A small image captioner, trained from scratch: decoder layers 6, batches of 128.
Rows from block 3 of the image encoder of a small image captioner, named by matrix and row number. Rows with one number belong to one neuron. Each number is 128 + 24 x the weight over its row's rms, rounded and kept within 0 to 255. All counts start at 0. Numbers have three digits each. After the name is the row's rms in percent of the matrix's.
Before each neuron's rows are labels from the 100 images, of 14976, where the neuron reaches its largest size: "strongest on" is what is common among them. Only what is clearly more common there than usual is listed. The data: regions of photos with short descriptions (Visual Genome).
# gate: MLP gate (encoder.blocks.3.mlp.gate.weight, 1024x384), inputs 220-274
# fc1: MLP up (encoder.blocks.3.mlp.fc1.weight, 1024x384), inputs 220-274
# fc2: MLP down (encoder.blocks.3.mlp.fc2.weight, 384x1024, transposed), outputs 220-274

strongest on: text has "blue"
gate.378 102:120138093156106159147107120165124117109173121115153151123137144146143155110169164161086101119136078138109134145128140105140058141102130108083148099137136167143133073
fc1.378 088:148123147115119118105171139084119166110114117128122117159124108106148116141101178130128125186145155100129141096121133125119148140144118122160135154122124087116136166
fc2.378 095:061132122119151124089152121122136141117138136153134097101147126143144162167133138123163109146130133117160091106138127143145150133137121078164135109124089106113139186

strongest on: text has "man"
gate.258 119:175126130121104128150149153126163136084148083161106114120142139098080125131122149154127110147168138114116178113066154103169115112142122144144142136132081126109167152
fc1.258 143:170112132116091113133163112122150118154155081164137107102164126101098099109127164143109102135139145101105158103105142089162157114159146152144109118137094117110168137
fc2.258 123:116154098157121101118124115129142110093122104136143081117134110171076097135159117088124175101097119160138087142163126139148106138142129171125137134157142161113090139

strongest on: text has "blue"
gate.434 127:118124122150122158139112120111146147094099122141131124144118112127090107180128170131154112145154143140137153097145130113104077128116133136140112095082130153148138154
fc1.434 145:122134137118127148159108106102149110131099157124139134122114112130096117164143151137126105123153156142155138127147089154120103103140121146159117110080133130138125168
fc2.434 131:116098116111128129148184130155149123170100106115143136124152153078168122129083121112123095133103114141149135132132117119101164142153098098160128158157152095132165127

strongest on: text has "blue"
gate.449 132:132110128140138169137114126110173156115129136123121158123116169102094172102166124115124110118167116130157146131132115124099077127107121139154110104121158155152120091
fc1.449 135:115156135128135095115175132164064119121098127120113116136120092147196112131085134131157135100104091118102113135098140113127161184154131110103119121128106122102123167
fc2.449 134:163124081164182120137166150140144126118131127154111111137123146099148127097155125141137176097128155143097109125118142075120150134118143171147138126118152117123106073

strongest on: text has "blue"
gate.595 090:100095123117120150125085120113135116081100146142112111137106153113130164150165132142121129178131107126072174131103106134108105128122185132116112122136116132128088072
fc1.595 074:140131146144121133125149139094119112132138116143099104167150102184105082157105142127141140121121155076132107107140164123144159156120092158132142159144119138103114125
fc2.595 068:086141137165137142123108144096131135111138100131129129167152169151137189169112154127151117129146173110124159117110130099151107150132160129130150075118101141163107087

strongest on: text has "elephant"
gate.356 101:150133129122121166137119172104121120085138133161122129125133105125081145138105097107152119134108128185131141151123133121140119156111180138127124097112150123118110116
fc1.356 096:094094098151159105149145103119131151091107128100104135139057143150180149131181146153105103141150114076136164125124163123155135122117115159143128121100112141118125102
fc2.356 096:152130149132143157156131140133125122154080123148181128174152142147145091131123083118113138146126171107145097170165145146154083147171138118115121129103120151139114117

strongest on: text has "blue"
gate.77 115:127123111134119178141109112158137150089143115118129111167147157148102132130105160111128108109186105162129148135127104109108105110092167090087105074097133167162098104
fc1.77 105:117120118120111151135105091140132129150152138083144149118163136149116164115074137110103145106184099121106160130148098118110110099140137122113131117117159106161108120
fc2.77 109:158109145081092115124148131105131081160103074136146127101094141146105098090144132125114146114125152126126148125174141143118130149163132128096137175114096117135144158

strongest on: text has "elephant"
gate.42 096:150121132120136136124093135115101094095110133161132086170129130151089116124124143109129119146120153130095086122142119129165094127129142133140141163103109144134072125
fc1.42 099:133124144159146093149143105114164158103148107110127163066095160088167157133156128152165123118150078119152159104136154097087125166116166108101125106134137131094176149
fc2.42 098:171122121124118122115151144157128134115144135170131147088132153144128152139100134188143095136099127115094144125127154068160135138153118125123154137153118136116158115

strongest on: text has "man"
gate.624 093:174085160115108149106159174122137121078126106133123113149140121098115148115114132121159130137120125139076178083113151117144150159114158131139110157114102142135120073
fc1.624 116:158098171092123120114113192113147111159165150141168147148133157117149121095103129107151111138145125138125165102110110116149152119128116176142118119113132075132148106
fc2.624 099:211139131129135115155120123137124091108147146129116125125128128144129112156096162151135142175099116101125100113094133125143153114111156160124120096116137075116134123

strongest on: text has "blue"
gate.78 081:109111126153111140126101121127126151084117128102099135095093129147154152132170148158111164134142122133148152100096142175133094136060137132107129088138134164126097111
fc1.78 071:109167166131111144130142077132151155153077154125123143109145112125136143125169114127108137159151110141172084115104135118140132141090161166147119113115150139115145154
fc2.78 076:136158136143113142105073105162182105073116127126130110129099111150114155116121143121115120158142126102145111107119125146141118119111104071143098123116128132136122154

strongest on: text has "man"
gate.687 106:116108150144154162140112125128155130118131133172163115131161126117142144101093125130133157132165160149120104101076133078165143135107123129153117119155137079123116136
fc1.687 166:152157081114133126164106161139096105101148127112124146147094154167078113149099133139155107102099104143142142112143160163113081092127175163089101163094099140146150096
fc2.687 133:134089085113102113111142164132153115126145108133129130113116123133120140105119114126144126131099153149098119141168092098119108121154093141148127149168125142121154174

strongest on: text has "man"
gate.690 080:155102086146109141160124125110148125083142119141126160134109153114096143088119184119113115148124102113156176137137162108141131153121138161088127128073093158164131121
fc1.690 065:143108131126136149137107144156083110126117123115134122105124126159135166131112104127135135130091108160115124079056140081097142119124123140086119133159136150105127076
fc2.690 059:174149135092138121138099140120136104112133109103098152102109112112129149113115139157130134179123099104147119123089147125134127132122135155154115132167115099115170122

strongest on: text has "man"
gate.38 085:102105114157117115157112134083117141073111112195134082130105114103136150144150128131128148129167177104138076162107113112119122162111116109147165154148109171097098128
fc1.38 108:165115096123149178148171152113124114095126154127146141145148121133130129139120140121150097112115087123122159090110116147143122126110125146091094103109119088149159079
fc2.38 096:083155112125133099112145167134158129153155181101139124146103157109158129124146128130183167129102105143108113095115117130111114147140163114096137167142148111116145121